{
  "dataset": "Sentinel-2 satellite tiles (TerraMesh)",
  "crop_scale_min": 0.5,
  "color_jitter": 0.2,
  "encoder_patch_size": [2, 2],
  "encoder_widths": [64, 128, 256],
  "decoder_block": "bottleneck",
  "residual_init": "none",
  "learning_rate": 0.0069,
  "momentum": 0.9,
  "max_steps": 7100,
  "lr_schedule": "wsd",
  "warmup_steps": 350
}
Rows from block 9 of the encoder of a small segmentation model, named by matrix and row number. Rows with one number belong to one neuron. Each number is 128 + 24 x the weight over its row's rms, rounded and kept within 0 to 255. All counts start at 0. Numbers have three digits each.
After each neuron's rows are labels from the 100 images, of 14848, where the neuron reaches its highest value: "colour at peak" is the nearest of a few named colours to the mean colour under the peak. Only what is clearly more common there than usual is listed. The data: Sentinel-2 satellite tiles (TerraMesh). In brackets: how many of the 100.
# fc1: MLP up (encoder.blocks.9.mlp.fc1.weight, 512x256), inputs 215-255
# fc2: MLP down (encoder.blocks.9.mlp.fc2.weight, 256x512, transposed), outputs 215-255

fc1.121:151131130126097141085088161139133168133153116106161115123093098127140102119122107118164124099108139155120097126133051117127
fc2.121:164135161177112117112155140130177156116143136143137130131099141113123128052081107079118146154136153135121133147145124119112
colour at peak: grey (60)

fc1.465:118146138127123157213153125095119125091120121168109111105129168158108137153104144120063130112106104145149161019165173123125
fc2.465:120113099134131071184160177129136097158090142102142135126143113115193134117137119159102122121074133180129143037171118120118
colour at peak: brown (65)

fc1.306:129116094182110131117149117118095141122152116099167121117118153148105099124122062132101129132142144116151129147155106117180
fc2.306:112166158110158086154122076110131085101146149101165129119155121173126147178100167101165129105094125123137100137084122123122
colour at peak: black (51)

fc1.145:109123139145105121059097100162062156110146127148108110149116090137144153115172107114141092131152142112132129111116149144169
fc2.145:112151094111147174185121114115119110146141124118114106094151149145116116151100163101111122141085105144130158106150135134126
colour at peak: grey (56)

fc1.55:150131113165110137077121128146181137131126123119129122122120091143174115127143067128132111135158118123085188120091132157111
fc2.55:109149168105119140118126129129098150143116130152104104112139104099123134143110144139153119196171125146147069105186143114145
colour at peak: grey (75)

fc1.127:120165093132112145203144141079087147119125128132093119172156106117144144126169145106098154141131132129143178047115122129118
fc2.127:094132141123159115207142151134144138128110141158133124096131143157173132119109128159112117121135108174131150080149159153117
colour at peak: brown (70)

fc1.483:128159197129127173203147151109114106151126129121173137094136151157118167142140139161133151117133152125152153000166187127141
fc2.483:127127107108154137173130109137115150136122159144075108106126135104134112159158142142085115102100128118125166030119080124120
colour at peak: brown (68)

fc1.260:114135132129180100131158079155133122175142159126143120163165139113122139125112093149141139144049105123130128135114116110100
fc2.260:149105140132146132133144088155118133153116160120173121149118139127172185152112082104145155162119140135128141124057151100155
colour at peak: grey (61)

fc1.347:156141124089122138104156123142175076143162156155130147086106095143110075110136135161128125105106153115120128138181126134126
fc2.347:091103146160060087078077139134114154132144112109118118157148115128193115170154136118126157100093135137148101110100114111146
colour at peak: brown (75)

fc1.197:121108128157096117137138128130178126105161172104062101123103150167118092149107130150132128158099171104097132149111125144068
fc2.197:113108104165134129157144094164114119158156131116106134139132140139137084162084102125115116072161118132137129146154157154097
colour at peak: black (42)

fc1.235:131155153166143106121105129112095158123132097120119133139143146100164073117149116090191138146129125165143115132148140115100
fc2.235:154133174134128148151111145137065139157135138145103101169130121105114091129166135097127111140156133170151107123125164128120
colour at peak: grey (61)

fc1.234:144116151099147089132112109184166140125102113147130107125110093154129109124081149139120140136119127147119130137138080114147
fc2.234:134126170190172095105083120122089110149122114092126112088088129156127191159104142129157123111142125117149095124136149157143
colour at peak: pink (41); white (36)

fc1.351:133134122100119175231157115129125104101099142118127136122153110150119141126167111148114140137130148146120171000144130120125
fc2.351:119142100172160104185095138121134167136139143158147138146138132130136140097088124139142144141106116096164077000124143121137
colour at peak: brown (65)

fc1.129:086127144126158108093102091108106115149128116146117134110129127085149101120124095117152150159106096125131102119186124139156
fc2.129:143091127149123079093141142134187121137131146099137114121088149093078182135167098105160154109169137119119094114148138142129
colour at peak: grey (56)

fc1.159:145110094168100068105098159106102147164134146178130112116123073140151066126134100092135059132079083136169094138117141091087
fc2.159:175150120105120113168173135145086156160139109130118136075198130163161182117168109113121106188146112139123113119144114142111
colour at peak: grey (77)

fc1.108:122102141095123104100113136112149112174117069152140136121094128129110106143105125139122103147144094114103103145157081119110
fc2.108:130123122110135137098179116146110110139095121110137120153126130079163111139128113120155162144159123124116085122135176110132
colour at peak: black (45)

fc1.336:065133125117126157190147104121134102087132150138133111096154132176170102136130174165082141148118126114155157077157151115107
fc2.336:135131109148153100152108131103111196153092168113117113115168116129136149131111085127102136087079090126141135102104137115150
colour at peak: brown (69)

fc1.163:110106131166114138141109158116115142111172053106113171144107113093135071132150099132144161101147148104111127135146186152093
fc2.163:078071155142151132163087117093086090146120127116116107101171106128156135129134117104136155137143118094133109119129097114099
colour at peak: grey (73)

fc1.15:111144107118127107124121098090120089147120142121094111171133123125168134165125171141156104125113113136115137173128176129112
fc2.15:125147118153171173104133124111114091119164148141154143136178118143173125128106122130109136133137129165122082112132147107132
colour at peak: black (58)

fc1.277:157137107180114102147157138110110118173141132118134104127086143120152156132121097109131119094106117124135124158094148126138
fc2.277:126091164165114164115136123105090125126082111153098141152114146113106162131102150116126130138103156091163119094145160088113
colour at peak: grey (60)

fc1.18:140118156127069122061121160129149104105108158131130107129188128121127151165137142106132148137153146130123110129112144095152
fc2.18:137112086153143169111147125091150124124157139116141118153085147182113148154095123144126145120120175130086171086147094105142
colour at peak: grey (64)

fc1.264:119096103127111157138200078128138104107160101090151104145141119105139134137134145089087098087167146113106091157126125170117
fc2.264:093112161133096129141142108147119132131110121084154127123143124106114097084148117150159101139103123088156203093142111124128
colour at peak: black (50)

fc1.48:152148167109111157138111115080118134116135111109132143108137119105093131135186180105156127096151140112105150048165137115105
fc2.48:088115168146127099152182120124124105135123139128120146137087169107145088103135095161107110162144158118171117086074135161158
colour at peak: brown (69)