From a checkpoint of a small segmentation model.
Training: muon at rate 0.0069, 7100 steps, batches of 256, held-out accuracy 78%.
Data: trained on Sentinel-2 satellite tiles (TerraMesh), 50.1 epochs.
Rows from block 9 of the encoder of a small segmentation model, named by matrix and row number. Rows with one number belong to one neuron. Each number is 128 + 32 x the weight over its row's rms, rounded and kept within 0 to 255. All counts start at 0. Numbers have three digits each.
After each neuron's rows are labels from the 100 images, of 14848, where the neuron reaches its highest value: "top examples" is what is common among them; "peak on" is the class under the peak. Only what is clearly more common there than usual is listed. The data: Sentinel-2 satellite tiles (TerraMesh). In brackets: how many of the 100, against the usual share in percent.
# fc1: MLP up (encoder.blocks.9.mlp.fc1.weight, 512x256), inputs 129-171
# fc2: MLP down (encoder.blocks.9.mlp.fc2.weight, 256x512, transposed), outputs 129-171

fc1.410:176194116117086159098157052142093077126145150116119111174044133140125138117172145145164115182190090103133133085150088163089209138
fc2.410:148168203107113151098118157188089112124110163178098102161137111106133074157088148113142144130093163125174164082124115085153128128
top examples: clouds (96 vs 15.4); trees (89 vs 58.5); main land cover: trees (52 vs 19.5)
peak on: clouds (48 vs 2.6)

fc1.60:139126136089136172168137148167115114088101185100130078136160090155113163138140108151090096116077133115107114111113137137106170086
fc2.60:141090084124113061154168161110107142150156128078153185100138078103152166106137161126077114097106133153113132129169092132201095155
top examples: main land cover: rangeland (41 vs 20.4)
peak on: crops (40 vs 17.8)

fc1.336:170133117114054127147149166109115166152144048154100151166152086082231088137173092119152141122107148147179164145097110168153111139
fc2.336:137097116163127128124129114189165134147166144091102107105082159213079175110136109188124164165135093091008152105158143145133131126
top examples: crops (77 vs 38.8); built area (62 vs 37.5); main land cover: crops (60 vs 20.2)
peak on: crops (56 vs 17.8)

fc1.86:133093082090102132131117179097125113131114130105137160118124092126139125091112168126128167115091083130106149133118151156122146114
fc2.86:089125165106106142117146097183122131132106207111128146121138118161135120153106109165111111126098132118083117169125132126123108137
top examples: main land cover: rangeland (45 vs 20.4)
peak on: rangeland (52 vs 22.5)

fc1.185:175107105135076177122145111078129086146152130104104165117126137136127178114142078082164087153113144142121115145111192135109086095
fc2.185:119121085144131089048130144126145167103201130138187155123155136145130112120116147096155111140111079112059138113089144153136090163
top examples: clouds (89 vs 15.4); main land cover: trees (40 vs 19.5)
peak on: clouds (63 vs 2.6)

fc1.79:082166095101120107136077135157094087194104121061190126160078170175098154136144144123101134112126124118126206139127214156124126179
fc2.79:117149186139112149107180158089116092110114122158114099224167138097122101121067131055143130152149115126125138104126068170077163125
top examples: clouds (35 vs 15.4)
peak on: trees (43 vs 20.1)

fc1.341:146153139119131110104122086154105170129115153156094110149133173114138107084154143160161124118105100155112068103119141141130118118
fc2.341:175120113087112133143040123208112095104110157114160137078102080158139152164153111067087109129158142130197147160091117133086139082
top examples: water (70 vs 40.4); main land cover: water (28 vs 11.2); flooded vegetation (27 vs 10.2)
peak on: water (57 vs 10.8)

fc1.197:168147134098123068130127123088125090089130132195110119113115093125108173095150136102131177088074044110112133160153150144106183120
fc2.197:113079152113194139169157124122194123091111131155155170083130144199167110139122167182133108103167105085141147084138139100100171146
top examples: trees (91 vs 58.5); main land cover: trees (53 vs 19.5); clouds (47 vs 15.4)
peak on: trees (52 vs 20.1)

fc1.199:108116147126152118174165145111071111117055103151135140156185099131110101089143105165111137058188106085192167175137139150157147078
fc2.199:138171104097130130134070124128129176138131155130152124127164151136115191068109146108079187163139114121171119136152095149143158080
top examples: flooded vegetation (27 vs 10.2)
peak on: water (31 vs 10.8)

fc1.137:058159131087128204171157159167105124065086123148138175114146098153140127131108115159087167077150108169081186080121141107176097152
fc2.137:142092182153113117152140131110162161151127126157089121147105155131126106115125119148166093161089164144120157179100132179090124136
top examples: crops (67 vs 38.8); main land cover: crops (52 vs 20.2)
peak on: crops (49 vs 17.8)

fc1.25:145160186114119148109157122101108117145125126129111115120078204114153120150129150069157141135143089125127089096065125129129129141
fc2.25:099155195116156129170104115142144102125170100127176127124041156107199200107190129046119142137172113142131114091101104092114145095
top examples: water (96 vs 40.4); trees (91 vs 58.5); built area (65 vs 37.5); flooded vegetation (42 vs 10.2)
peak on: water (54 vs 10.8)

fc1.395:092155163116137061141087167135136150157146113135110129166116159144103129136084127171121151114093118078074105179101139080121171123
fc2.395:118146099143120060134126090139142130094124137106139169152070094139129208125149072147077136122157131118155119147116141118081171146
top examples: water (68 vs 40.4); flooded vegetation (29 vs 10.2)
peak on: water (27 vs 10.8)

fc1.108:183097167116123128084122170099173058157142162082136113100150146101117166072107099169104177114153182112109137123134079107124167159
fc2.108:120182114190103154138064093186101161141095165150165184139140231125129108086101135136152092116152150145110126182132164133097100132
top examples: trees (89 vs 58.5); main land cover: trees (45 vs 19.5)
peak on: trees (47 vs 20.1)

fc1.188:144168060108101172164167092167127139121132154142062160107181150120090125125099140145049078143162144149112146122165135048079094104
fc2.188:137130117163153114123135149076143151161102076117148165088090150082077110122084137128097128070125144160103061201121180136170140114
top examples: built area (69 vs 37.5); crops (69 vs 38.8)
peak on: crops (38 vs 17.8)

fc1.51:075083142092101130130095086142066101089110112110140153109100120105114134120094110124066145113155108137104201153135128060218197112
fc2.51:150097134148150133187151177103129112116108133161095136145115193135160081136168159117133126128109126147152154171142181232043143065
top examples: main land cover: crops (41 vs 20.2)
peak on: rangeland (45 vs 22.5); crops (38 vs 17.8)

fc1.266:090152109139112139090151075090099085156178099148173164146140124083098142087087153169138128096157129117159155226172133094099132128
fc2.266:122117172132163134146119159078135138118093140078141063097125112096092115118177125113123145182157123074105191175114120115098102128
top examples: water (80 vs 40.4); flooded vegetation (36 vs 10.2); main land cover: water (35 vs 11.2)
peak on: water (57 vs 10.8)

fc1.52:153153111138149100117121133106130108153154157158201166118116075107142149126141146091089129141158116164073176103067119098102097118
fc2.52:094128062164078102137148106169124088117067172178137138071171135074155135133147124115084133102094144114207120142085104093191139150
top examples: built area (63 vs 37.5)
peak on: built area (25 vs 5.1)

fc1.495:129088120109113120119097167155092132136113141151131108184118106135160136132155193115097114075166087137110132147103192134084158142
fc2.495:144136073131137126192151155090074123172063107084058177092133109130143097119155053139104121116117150112172088147177092134203168141
top examples: main land cover: rangeland (56 vs 20.4)
peak on: rangeland (57 vs 22.5)

fc1.351:163085111100127116134093203136075113125156083178136151187101071122156139117105141085102149089121130113094167102141137124152138105
fc2.351:119105135129087134145198095125184116112060133097122102097143110134075146146149127148118115153122092104112122167131105204105146183
top examples: main land cover: rangeland (41 vs 20.4)
peak on: rangeland (48 vs 22.5)

fc1.448:107069132147125185119172186146110171130120108133120119127131070112111149182165095142107115190097155160102072106133123100143119109
fc2.448:121124076151153086149123175130205179123151137170183145097123147127123194123142126124104106097095173150087119141131115144186133126
top examples: crops (80 vs 38.8); main land cover: crops (55 vs 20.2)
peak on: crops (47 vs 17.8)

fc1.68:138117105123103105142160178135128141143119159130149180165121079095150128104093108103059084098109118126088115138139162159112175120
fc2.68:118096104124148116139059128122129131079110146124116129100146139129134122155143153168131139167114135164091132098133108155164117119
top examples: main land cover: rangeland (46 vs 20.4)
peak on: rangeland (47 vs 22.5)

fc1.342:136086123190080184111101143091077135139154120119072150071110155156152196171190174111166149166103082171081112132146132123101128145
fc2.342:126174165113097143159128140149135176150156169123134120170131068133167093120155122171113178159112161193060150115150097184120157126
top examples: water (82 vs 40.4); built area (78 vs 37.5); crops (67 vs 38.8); flooded vegetation (28 vs 10.2)
peak on: water (43 vs 10.8)

fc1.13:132069133084116119141071114081137129136129108161146089079169147101162133057114135148073106120123114124059154147133183108150126147
fc2.13:143153117142138171157158165172148128125135124095132177078119094119111112175169134128133136154119144151132124121152121131091142100
top examples: main land cover: crops (44 vs 20.2)
peak on: crops (40 vs 17.8)

fc1.348:153139120111142150120132116151110124086188102121132117155180123136157109107120170193129105161137139115128153100126128112147046124
fc2.348:138112122182142126216119130135090173125149102127086136105149160119120097136156121123147066132102117138103119109157123098089128164
top examples: crops (73 vs 38.8); built area (67 vs 37.5); main land cover: crops (48 vs 20.2)
peak on: crops (41 vs 17.8)

fc1.43:074130132016082168199112144165098140156124162129128115041187122094159135176148143105124100101148121108085185115094169133101088184
fc2.43:126120183117125177121195119104131104167137161116086124042109116129092094167144164163103136154153142082176140099101126083197133152
top examples: clouds (59 vs 15.4)
peak on: trees (45 vs 20.1)

fc1.154:129168189128151136156123133138169171092166099127118105158103133109135182084120095169115164127140109146159140179159087073087076099
fc2.154:140116153153146075115130111158137131104160120108142088182072119156153154143104111151121179171088145076109152122160155126120147126
top examples: trees (93 vs 58.5); built area (81 vs 37.5); crops (81 vs 38.8); main land cover: crops (47 vs 20.2)
peak on: crops (47 vs 17.8)

fc1.312:185122147155100166105158093141132086125094139124152170188119150141121147106183075137125150096153094090123162045161143110115164125
fc2.312:126114109120147092046112124204124104135150087137108188094114109160116127074147069129128080128151136103140117141145114181133136140
top examples: trees (92 vs 58.5); clouds (79 vs 15.4); main land cover: trees (65 vs 19.5)
peak on: trees (46 vs 20.1); clouds (29 vs 2.6)

fc1.453:105077166188145130090038161125125104195133149149164112136172137115108187150135144069102117101113164163170128151120121174136150034
fc2.453:106077075126142131082070127172103196195118181057122136092149085113097114133160093180159094099070109129091163120139133094085118149
top examples: clouds (73 vs 15.4); main land cover: trees (56 vs 19.5)
peak on: trees (45 vs 20.1); clouds (28 vs 2.6)

fc1.465:117111091114143127098128103155147119086144117133116127146187082117108105069176107100143135086126124133134139095088187157095123107
fc2.465:180104145127109157160127146095080123132148131075100092114143101125142118149101087122144139106102164142046079161183100126112141135
top examples: main land cover: crops (41 vs 20.2)
peak on: crops (39 vs 17.8)

fc1.12:092115127146144137157138114131051099079153136134123103088181190130186113140147149161108092123091087104118114144165187114093192108
fc2.12:134176127103103090096124168115144130152180142160140137194167094084062131154140162169104188123191144195163150145127078129104190146
top examples: water (65 vs 40.4); flooded vegetation (26 vs 10.2)
peak on: water (32 vs 10.8)

fc1.260:181108106124093145083172158087181137169174101125105134083115087097139132155166097134172117149112171134137135110147103100168129126
fc2.260:146106103117089135147123134149153119139106134066119082145133093180131108144086063112157143146158140148109157113152137109161160115
top examples: clouds (35 vs 15.4)
peak on: clouds (28 vs 2.6)

fc1.102:142162126135160138119143081189124097113124082129151151156164161087153127082144079110173173080148127185145142164124115137145118115
fc2.102:065157072180124147084137139130168143146139134137145168132092150136191093125132091197123113124080139148180068147123186087153098053
top examples: crops (77 vs 38.8); built area (70 vs 37.5)
peak on: built area (28 vs 5.1)

fc1.435:120141106108116118178121121097124119130188080126126174184092076174121115133159162096091098118133136087108126106122174109174078176
fc2.435:092173106109132128125139167117092176144091142081169093094147105120118147140123159129114168125158132114174082072137158113067111147
top examples: built area (75 vs 37.5); water (67 vs 40.4); main land cover: built area (30 vs 4.6)
peak on: built area (40 vs 5.1)

fc1.398:131118120128139137145135118144143127091117105171206140156112151138156161133113112146194138117103104126146100027134128162069119154
fc2.398:138123126100114091114101106139152131082154114167177108127164097131150176096114094190097071102133132144156102110093131107166096079
top examples: water (78 vs 40.4); main land cover: water (39 vs 11.2)
peak on: water (56 vs 10.8)

fc1.292:163127087179129156134103085151184184165123142132155112071115134114174095108132165093067147104101182093136163086158174170121099084
fc2.292:096165114091179123082158138124104107153108082125088097173172156156081084111143118148168123146159136196134136175153155171116112068
top examples: crops (75 vs 38.8); built area (74 vs 37.5); water (67 vs 40.4); main land cover: crops (47 vs 20.2)
peak on: crops (46 vs 17.8); water (30 vs 10.8)

fc1.347:109154172102161131095068179102119143096102193112175155110141133135099149169108124139102134158105140127132084107148040081148077088
fc2.347:163119138129137139200087111143134149169091112126097104138116132126141131133157104112096131127123115163091120145128149046102102113
top examples: crops (78 vs 38.8); built area (70 vs 37.5); main land cover: crops (52 vs 20.2)
peak on: crops (47 vs 17.8)

fc1.501:163142068143131174142120076139120127128094142047128162154163130091114121148106164122135076070079094162065138158108202089150150099
fc2.501:110115192081130092128134159138104144135126069204067164174087155117125096120173133146129109164166099088128129071119155098090133157
top examples: main land cover: rangeland (51 vs 20.4)
peak on: rangeland (51 vs 22.5)