python train.py --image_size=48 --crop_scale_min=0.5 --encoder_mlp_ratio=2 --encoder_head_dim=32 --encoder_widths=[64, 128, 256] --decoder_activation="silu" --decoder_attention=false --decoder_upsampling="pixel_shuffle" --residual_init="none" --muon_scale="match_rms_adamw" --adamw_lr_other_params=0.002 --epochs=50.1 --final_lr_fraction=0
Rows from block 9 of the encoder of a small segmentation model, named by matrix and row number. Rows with one number belong to one neuron. Each number is 200 + 20 x the weight over its row's rms, rounded and kept within 0 to 999. All counts start at 0.
After each neuron's rows are labels from the 100 images, of 14848, where the neuron reaches its highest value: "peak on" is the class under the peak. Only what is clearly more common there than usual is listed. The data: Sentinel-2 satellite tiles (TerraMesh).
# fc1: MLP up (encoder.blocks.9.mlp.fc1.weight, 512x256), inputs 215-255
# fc2: MLP down (encoder.blocks.9.mlp.fc2.weight, 256x512, transposed), outputs 215-255

fc1.395,164,212,171,179,205,181,168,205,217,206,215,217,188,196,203,175,203,222,212,219,220,187,204,179,258,181,213,190,184,206,163,195,194,180,177,179,205,178,219,203,156
fc2.395,187,193,223,198,173,197,206,180,202,205,210,172,177,179,200,174,212,195,221,166,208,186,196,173,208,218,200,162,204,183,218,158,195,210,217,188,189,185,206,207,190
peak on: water

fc1.266,173,188,225,203,182,213,191,208,184,195,209,184,242,207,198,190,180,194,252,184,129,188,209,208,192,225,187,211,190,210,168,236,214,195,202,218,216,209,183,186,208
fc2.266,223,222,184,192,214,212,179,235,199,188,222,227,217,210,225,168,193,198,222,218,204,202,184,213,206,204,142,184,240,214,199,172,203,203,189,176,197,196,218,199,184
peak on: water

fc1.463,206,207,160,203,181,182,156,188,171,211,198,204,218,183,193,164,171,199,205,204,189,203,190,211,161,167,204,177,182,220,216,239,221,199,191,194,197,230,189,224,193
fc2.463,200,219,190,216,214,195,185,204,196,213,217,208,181,197,215,199,209,213,190,176,197,186,204,154,215,221,181,176,174,201,220,168,184,201,186,197,172,174,252,191,179
peak on: water

fc1.506,199,223,223,198,226,244,258,230,203,184,204,182,202,234,209,212,199,193,193,219,237,201,189,187,199,214,208,195,207,216,226,205,222,213,215,218,68,211,227,203,198
fc2.506,196,219,159,196,194,200,239,211,193,199,209,219,196,202,192,188,209,192,210,189,193,203,197,181,204,193,195,152,196,193,198,192,202,184,210,220,82,179,154,157,199
peak on: trees

fc1.52,193,214,179,193,193,190,218,165,169,220,206,198,202,202,190,218,182,223,230,209,174,190,174,194,208,184,201,191,177,177,201,202,168,229,195,201,227,217,200,224,191
fc2.52,193,218,214,198,201,190,197,222,209,164,198,209,196,207,200,175,222,215,178,217,188,190,182,180,215,187,226,189,205,170,205,222,177,192,189,173,210,215,196,213,212
peak on: built area

fc1.482,213,198,209,192,171,213,165,205,148,208,212,205,178,182,203,182,207,218,201,186,190,193,229,213,204,187,215,216,211,175,204,196,192,185,187,195,206,215,189,176,186
fc2.482,221,210,145,199,154,202,182,176,200,194,238,235,205,178,197,189,226,216,212,154,173,193,191,181,187,223,157,200,216,171,213,241,201,217,178,207,190,233,200,189,182
peak on: clouds

fc1.184,188,190,168,176,184,137,183,171,197,188,210,215,180,178,173,179,227,231,211,162,179,177,210,210,205,182,204,218,221,210,180,216,208,185,200,177,197,207,162,222,201
fc2.184,245,214,218,231,193,179,192,173,209,221,239,213,190,195,202,194,259,210,209,149,193,192,193,219,234,198,187,221,191,212,158,192,213,205,182,229,203,154,203,215,194
peak on: water

fc1.495,224,199,194,209,204,220,252,219,209,190,181,163,177,213,185,211,211,218,219,230,181,207,213,222,198,230,168,217,200,228,218,186,226,217,204,247,54,234,200,188,196
fc2.495,185,211,186,202,236,212,257,196,201,194,203,220,209,232,205,234,204,193,209,192,226,203,204,203,188,211,225,191,186,222,212,221,213,188,195,183,78,157,183,224,194
peak on: rangeland

fc1.375,189,232,203,218,191,193,180,207,207,207,176,165,184,209,176,190,189,199,219,189,239,163,201,220,232,208,205,238,204,185,185,222,174,186,192,195,183,201,237,206,209
fc2.375,142,221,202,218,200,213,182,200,188,217,172,200,193,198,204,170,202,207,185,228,207,178,214,199,202,195,216,206,197,186,211,149,200,196,201,238,185,190,211,190,201
peak on: clouds

fc1.12,252,194,197,194,218,200,181,173,207,186,204,213,200,202,165,184,198,199,205,185,154,186,201,197,217,176,202,202,219,244,182,184,215,185,182,186,203,191,198,247,221
fc2.12,176,208,195,216,213,169,217,228,190,194,189,195,216,207,204,204,192,184,220,221,158,209,155,196,206,192,226,185,182,230,177,189,203,195,188,223,191,156,205,169,204
peak on: water

fc1.491,175,205,199,217,199,230,232,211,184,179,163,188,206,218,224,238,215,226,194,185,210,216,183,215,185,227,181,191,208,245,188,193,224,194,193,225,140,224,227,200,200
fc2.491,198,216,203,219,202,171,198,190,213,210,223,222,199,222,220,172,204,183,171,224,202,203,227,206,209,190,200,218,195,225,170,229,185,201,178,197,138,239,212,159,212
peak on: crops

fc1.316,213,212,223,220,203,236,305,213,224,174,186,168,205,219,193,207,207,210,201,180,188,194,216,234,214,207,206,192,188,229,213,189,204,182,238,224,61,195,207,202,189
fc2.316,174,204,209,202,204,204,230,212,164,184,201,213,228,225,192,211,222,185,216,226,201,210,198,212,211,225,208,162,231,192,218,211,225,215,177,202,68,241,189,176,193
peak on: rangeland

fc1.99,237,230,165,226,192,233,235,199,218,204,181,215,215,181,186,213,191,213,213,182,194,215,208,181,166,183,182,172,196,224,205,198,229,193,185,220,149,195,181,178,205
fc2.99,176,163,208,177,241,215,210,199,183,184,201,139,183,227,188,206,219,187,200,202,223,212,203,207,222,206,204,159,203,208,234,195,193,173,214,217,160,224,228,207,185
peak on: crops

fc1.312,231,209,200,212,179,237,227,224,185,192,155,191,164,200,182,218,233,211,209,194,201,227,202,158,171,176,172,195,208,172,212,225,192,239,193,194,232,240,216,193,179
fc2.312,207,207,213,204,201,197,181,187,186,200,157,224,203,195,221,219,188,201,236,239,201,194,259,169,206,186,144,204,203,199,194,200,192,187,200,174,173,199,214,188,193
peak on: trees; clouds

fc1.243,192,200,176,199,181,199,178,208,187,183,170,181,226,165,221,190,182,180,185,182,165,213,211,197,230,172,180,181,175,190,186,201,194,197,196,207,207,159,215,162,235
fc2.243,204,213,185,209,223,179,166,199,160,185,198,211,205,165,193,211,185,196,195,209,188,225,198,207,174,201,226,231,200,208,204,198,196,217,173,183,248,234,171,183,197
peak on: built area

fc1.285,211,190,196,204,246,221,257,219,210,185,180,217,208,229,202,225,221,210,184,199,231,201,226,172,244,232,195,170,179,195,201,184,193,191,222,214,119,186,200,223,181
fc2.285,225,193,171,205,190,173,273,215,246,198,222,219,184,190,213,172,215,199,228,246,199,200,150,222,161,203,213,192,197,189,195,202,196,208,192,205,137,206,220,164,234
peak on: rangeland

fc1.467,225,195,185,189,209,200,177,205,213,200,225,206,251,208,243,234,183,177,194,179,222,228,223,183,209,174,212,204,222,179,223,162,209,198,186,178,204,235,174,184,222
fc2.467,239,187,225,179,218,226,202,206,208,196,194,227,192,170,218,229,186,192,163,157,217,193,207,166,214,214,225,195,207,204,204,193,208,221,193,214,211,179,170,169,206
peak on: clouds

fc1.255,182,192,195,227,190,223,196,205,141,231,183,180,223,221,161,183,140,222,203,212,237,185,209,235,190,195,229,209,211,205,165,201,194,161,213,203,230,175,194,211,211
fc2.255,174,224,185,172,204,184,198,199,221,223,164,200,216,181,235,209,226,216,214,270,187,180,181,190,209,208,208,176,180,243,236,196,213,213,204,205,167,161,187,202,212
peak on: snow or ice

fc1.92,193,188,252,195,184,168,204,190,225,214,186,206,200,173,213,181,211,183,205,165,177,227,210,191,172,199,187,204,202,180,163,213,169,182,194,165,211,215,164,216,212
fc2.92,172,190,155,188,232,163,193,201,185,204,196,185,205,139,205,185,187,200,222,196,207,176,228,254,206,207,187,178,222,190,231,203,202,200,185,190,194,202,218,184,196
peak on: crops

fc1.470,195,225,190,173,211,195,175,187,180,192,225,214,173,208,214,192,214,207,207,176,160,198,172,185,188,196,170,195,201,200,190,225,210,220,188,213,225,199,190,187,206
fc2.470,244,189,204,201,189,191,155,184,206,194,214,211,182,197,198,214,227,219,219,168,202,204,198,229,218,187,192,208,188,217,163,209,208,227,185,183,185,181,187,198,179
peak on: water

fc1.453,189,222,192,201,204,201,167,212,213,206,179,230,194,203,197,167,190,192,209,194,221,198,225,185,204,197,222,244,197,219,200,210,171,149,173,200,190,180,194,200,193
fc2.453,243,201,184,218,214,215,191,218,181,205,187,193,205,165,203,178,216,201,211,222,221,158,241,183,203,221,178,167,211,205,185,209,176,218,200,199,181,204,198,197,208
peak on: trees; clouds

fc1.43,198,166,214,190,172,198,198,205,204,213,188,239,197,196,219,226,190,173,195,217,192,195,222,224,198,203,246,203,194,212,202,230,190,163,202,201,228,206,150,211,217
fc2.43,210,211,222,235,218,195,202,145,178,171,161,168,201,200,194,197,174,202,201,204,207,198,204,197,167,177,214,226,208,194,165,187,214,209,202,185,206,200,168,191,216
peak on: trees

fc1.469,193,196,194,184,194,213,175,224,229,210,167,186,199,189,203,238,193,168,216,199,212,218,205,212,180,181,240,171,157,161,193,213,211,223,170,189,202,214,191,195,217
fc2.469,217,176,214,228,226,180,201,229,175,213,214,216,178,191,207,219,199,171,206,160,192,214,178,157,202,208,184,214,191,210,211,225,229,222,210,209,161,199,212,213,190
peak on: clouds

fc1.410,217,170,219,216,222,196,212,185,193,206,172,220,212,238,208,206,184,169,215,222,171,176,205,166,196,196,181,193,215,200,186,173,177,208,209,202,215,213,175,194,180
fc2.410,212,188,186,172,179,229,183,208,181,213,232,207,192,195,175,207,230,220,227,175,209,220,219,178,166,182,200,236,173,201,217,226,195,196,149,215,192,208,224,167,200
peak on: clouds

fc1.400,223,182,157,224,218,184,174,198,215,175,204,199,195,166,173,226,215,232,203,197,218,204,244,206,223,204,173,204,226,196,211,180,178,202,195,155,182,182,205,217,186
fc2.400,226,226,240,236,229,212,199,205,203,185,192,181,213,196,167,201,210,171,204,196,195,199,180,163,196,197,233,152,212,191,183,175,190,199,202,185,241,207,211,172,219
peak on: crops

fc1.25,213,174,181,174,180,205,188,192,216,230,191,250,182,188,244,224,174,219,215,192,197,209,207,202,233,205,175,175,191,213,244,199,174,197,177,149,205,163,184,189,234
fc2.25,203,169,197,199,228,193,157,201,225,226,190,231,200,192,231,211,191,201,217,235,205,186,206,185,201,249,207,187,182,209,215,165,183,212,194,216,183,183,206,188,212
peak on: water

fc1.185,193,206,185,222,173,203,180,153,167,193,171,192,188,195,191,211,179,197,183,199,186,208,191,179,198,193,196,216,249,203,185,239,220,207,207,208,205,235,224,167,200
fc2.185,178,193,164,197,189,185,204,200,221,185,194,218,203,187,219,206,187,180,201,189,201,209,176,193,211,179,184,160,203,227,239,205,190,198,208,206,169,216,215,180,207
peak on: clouds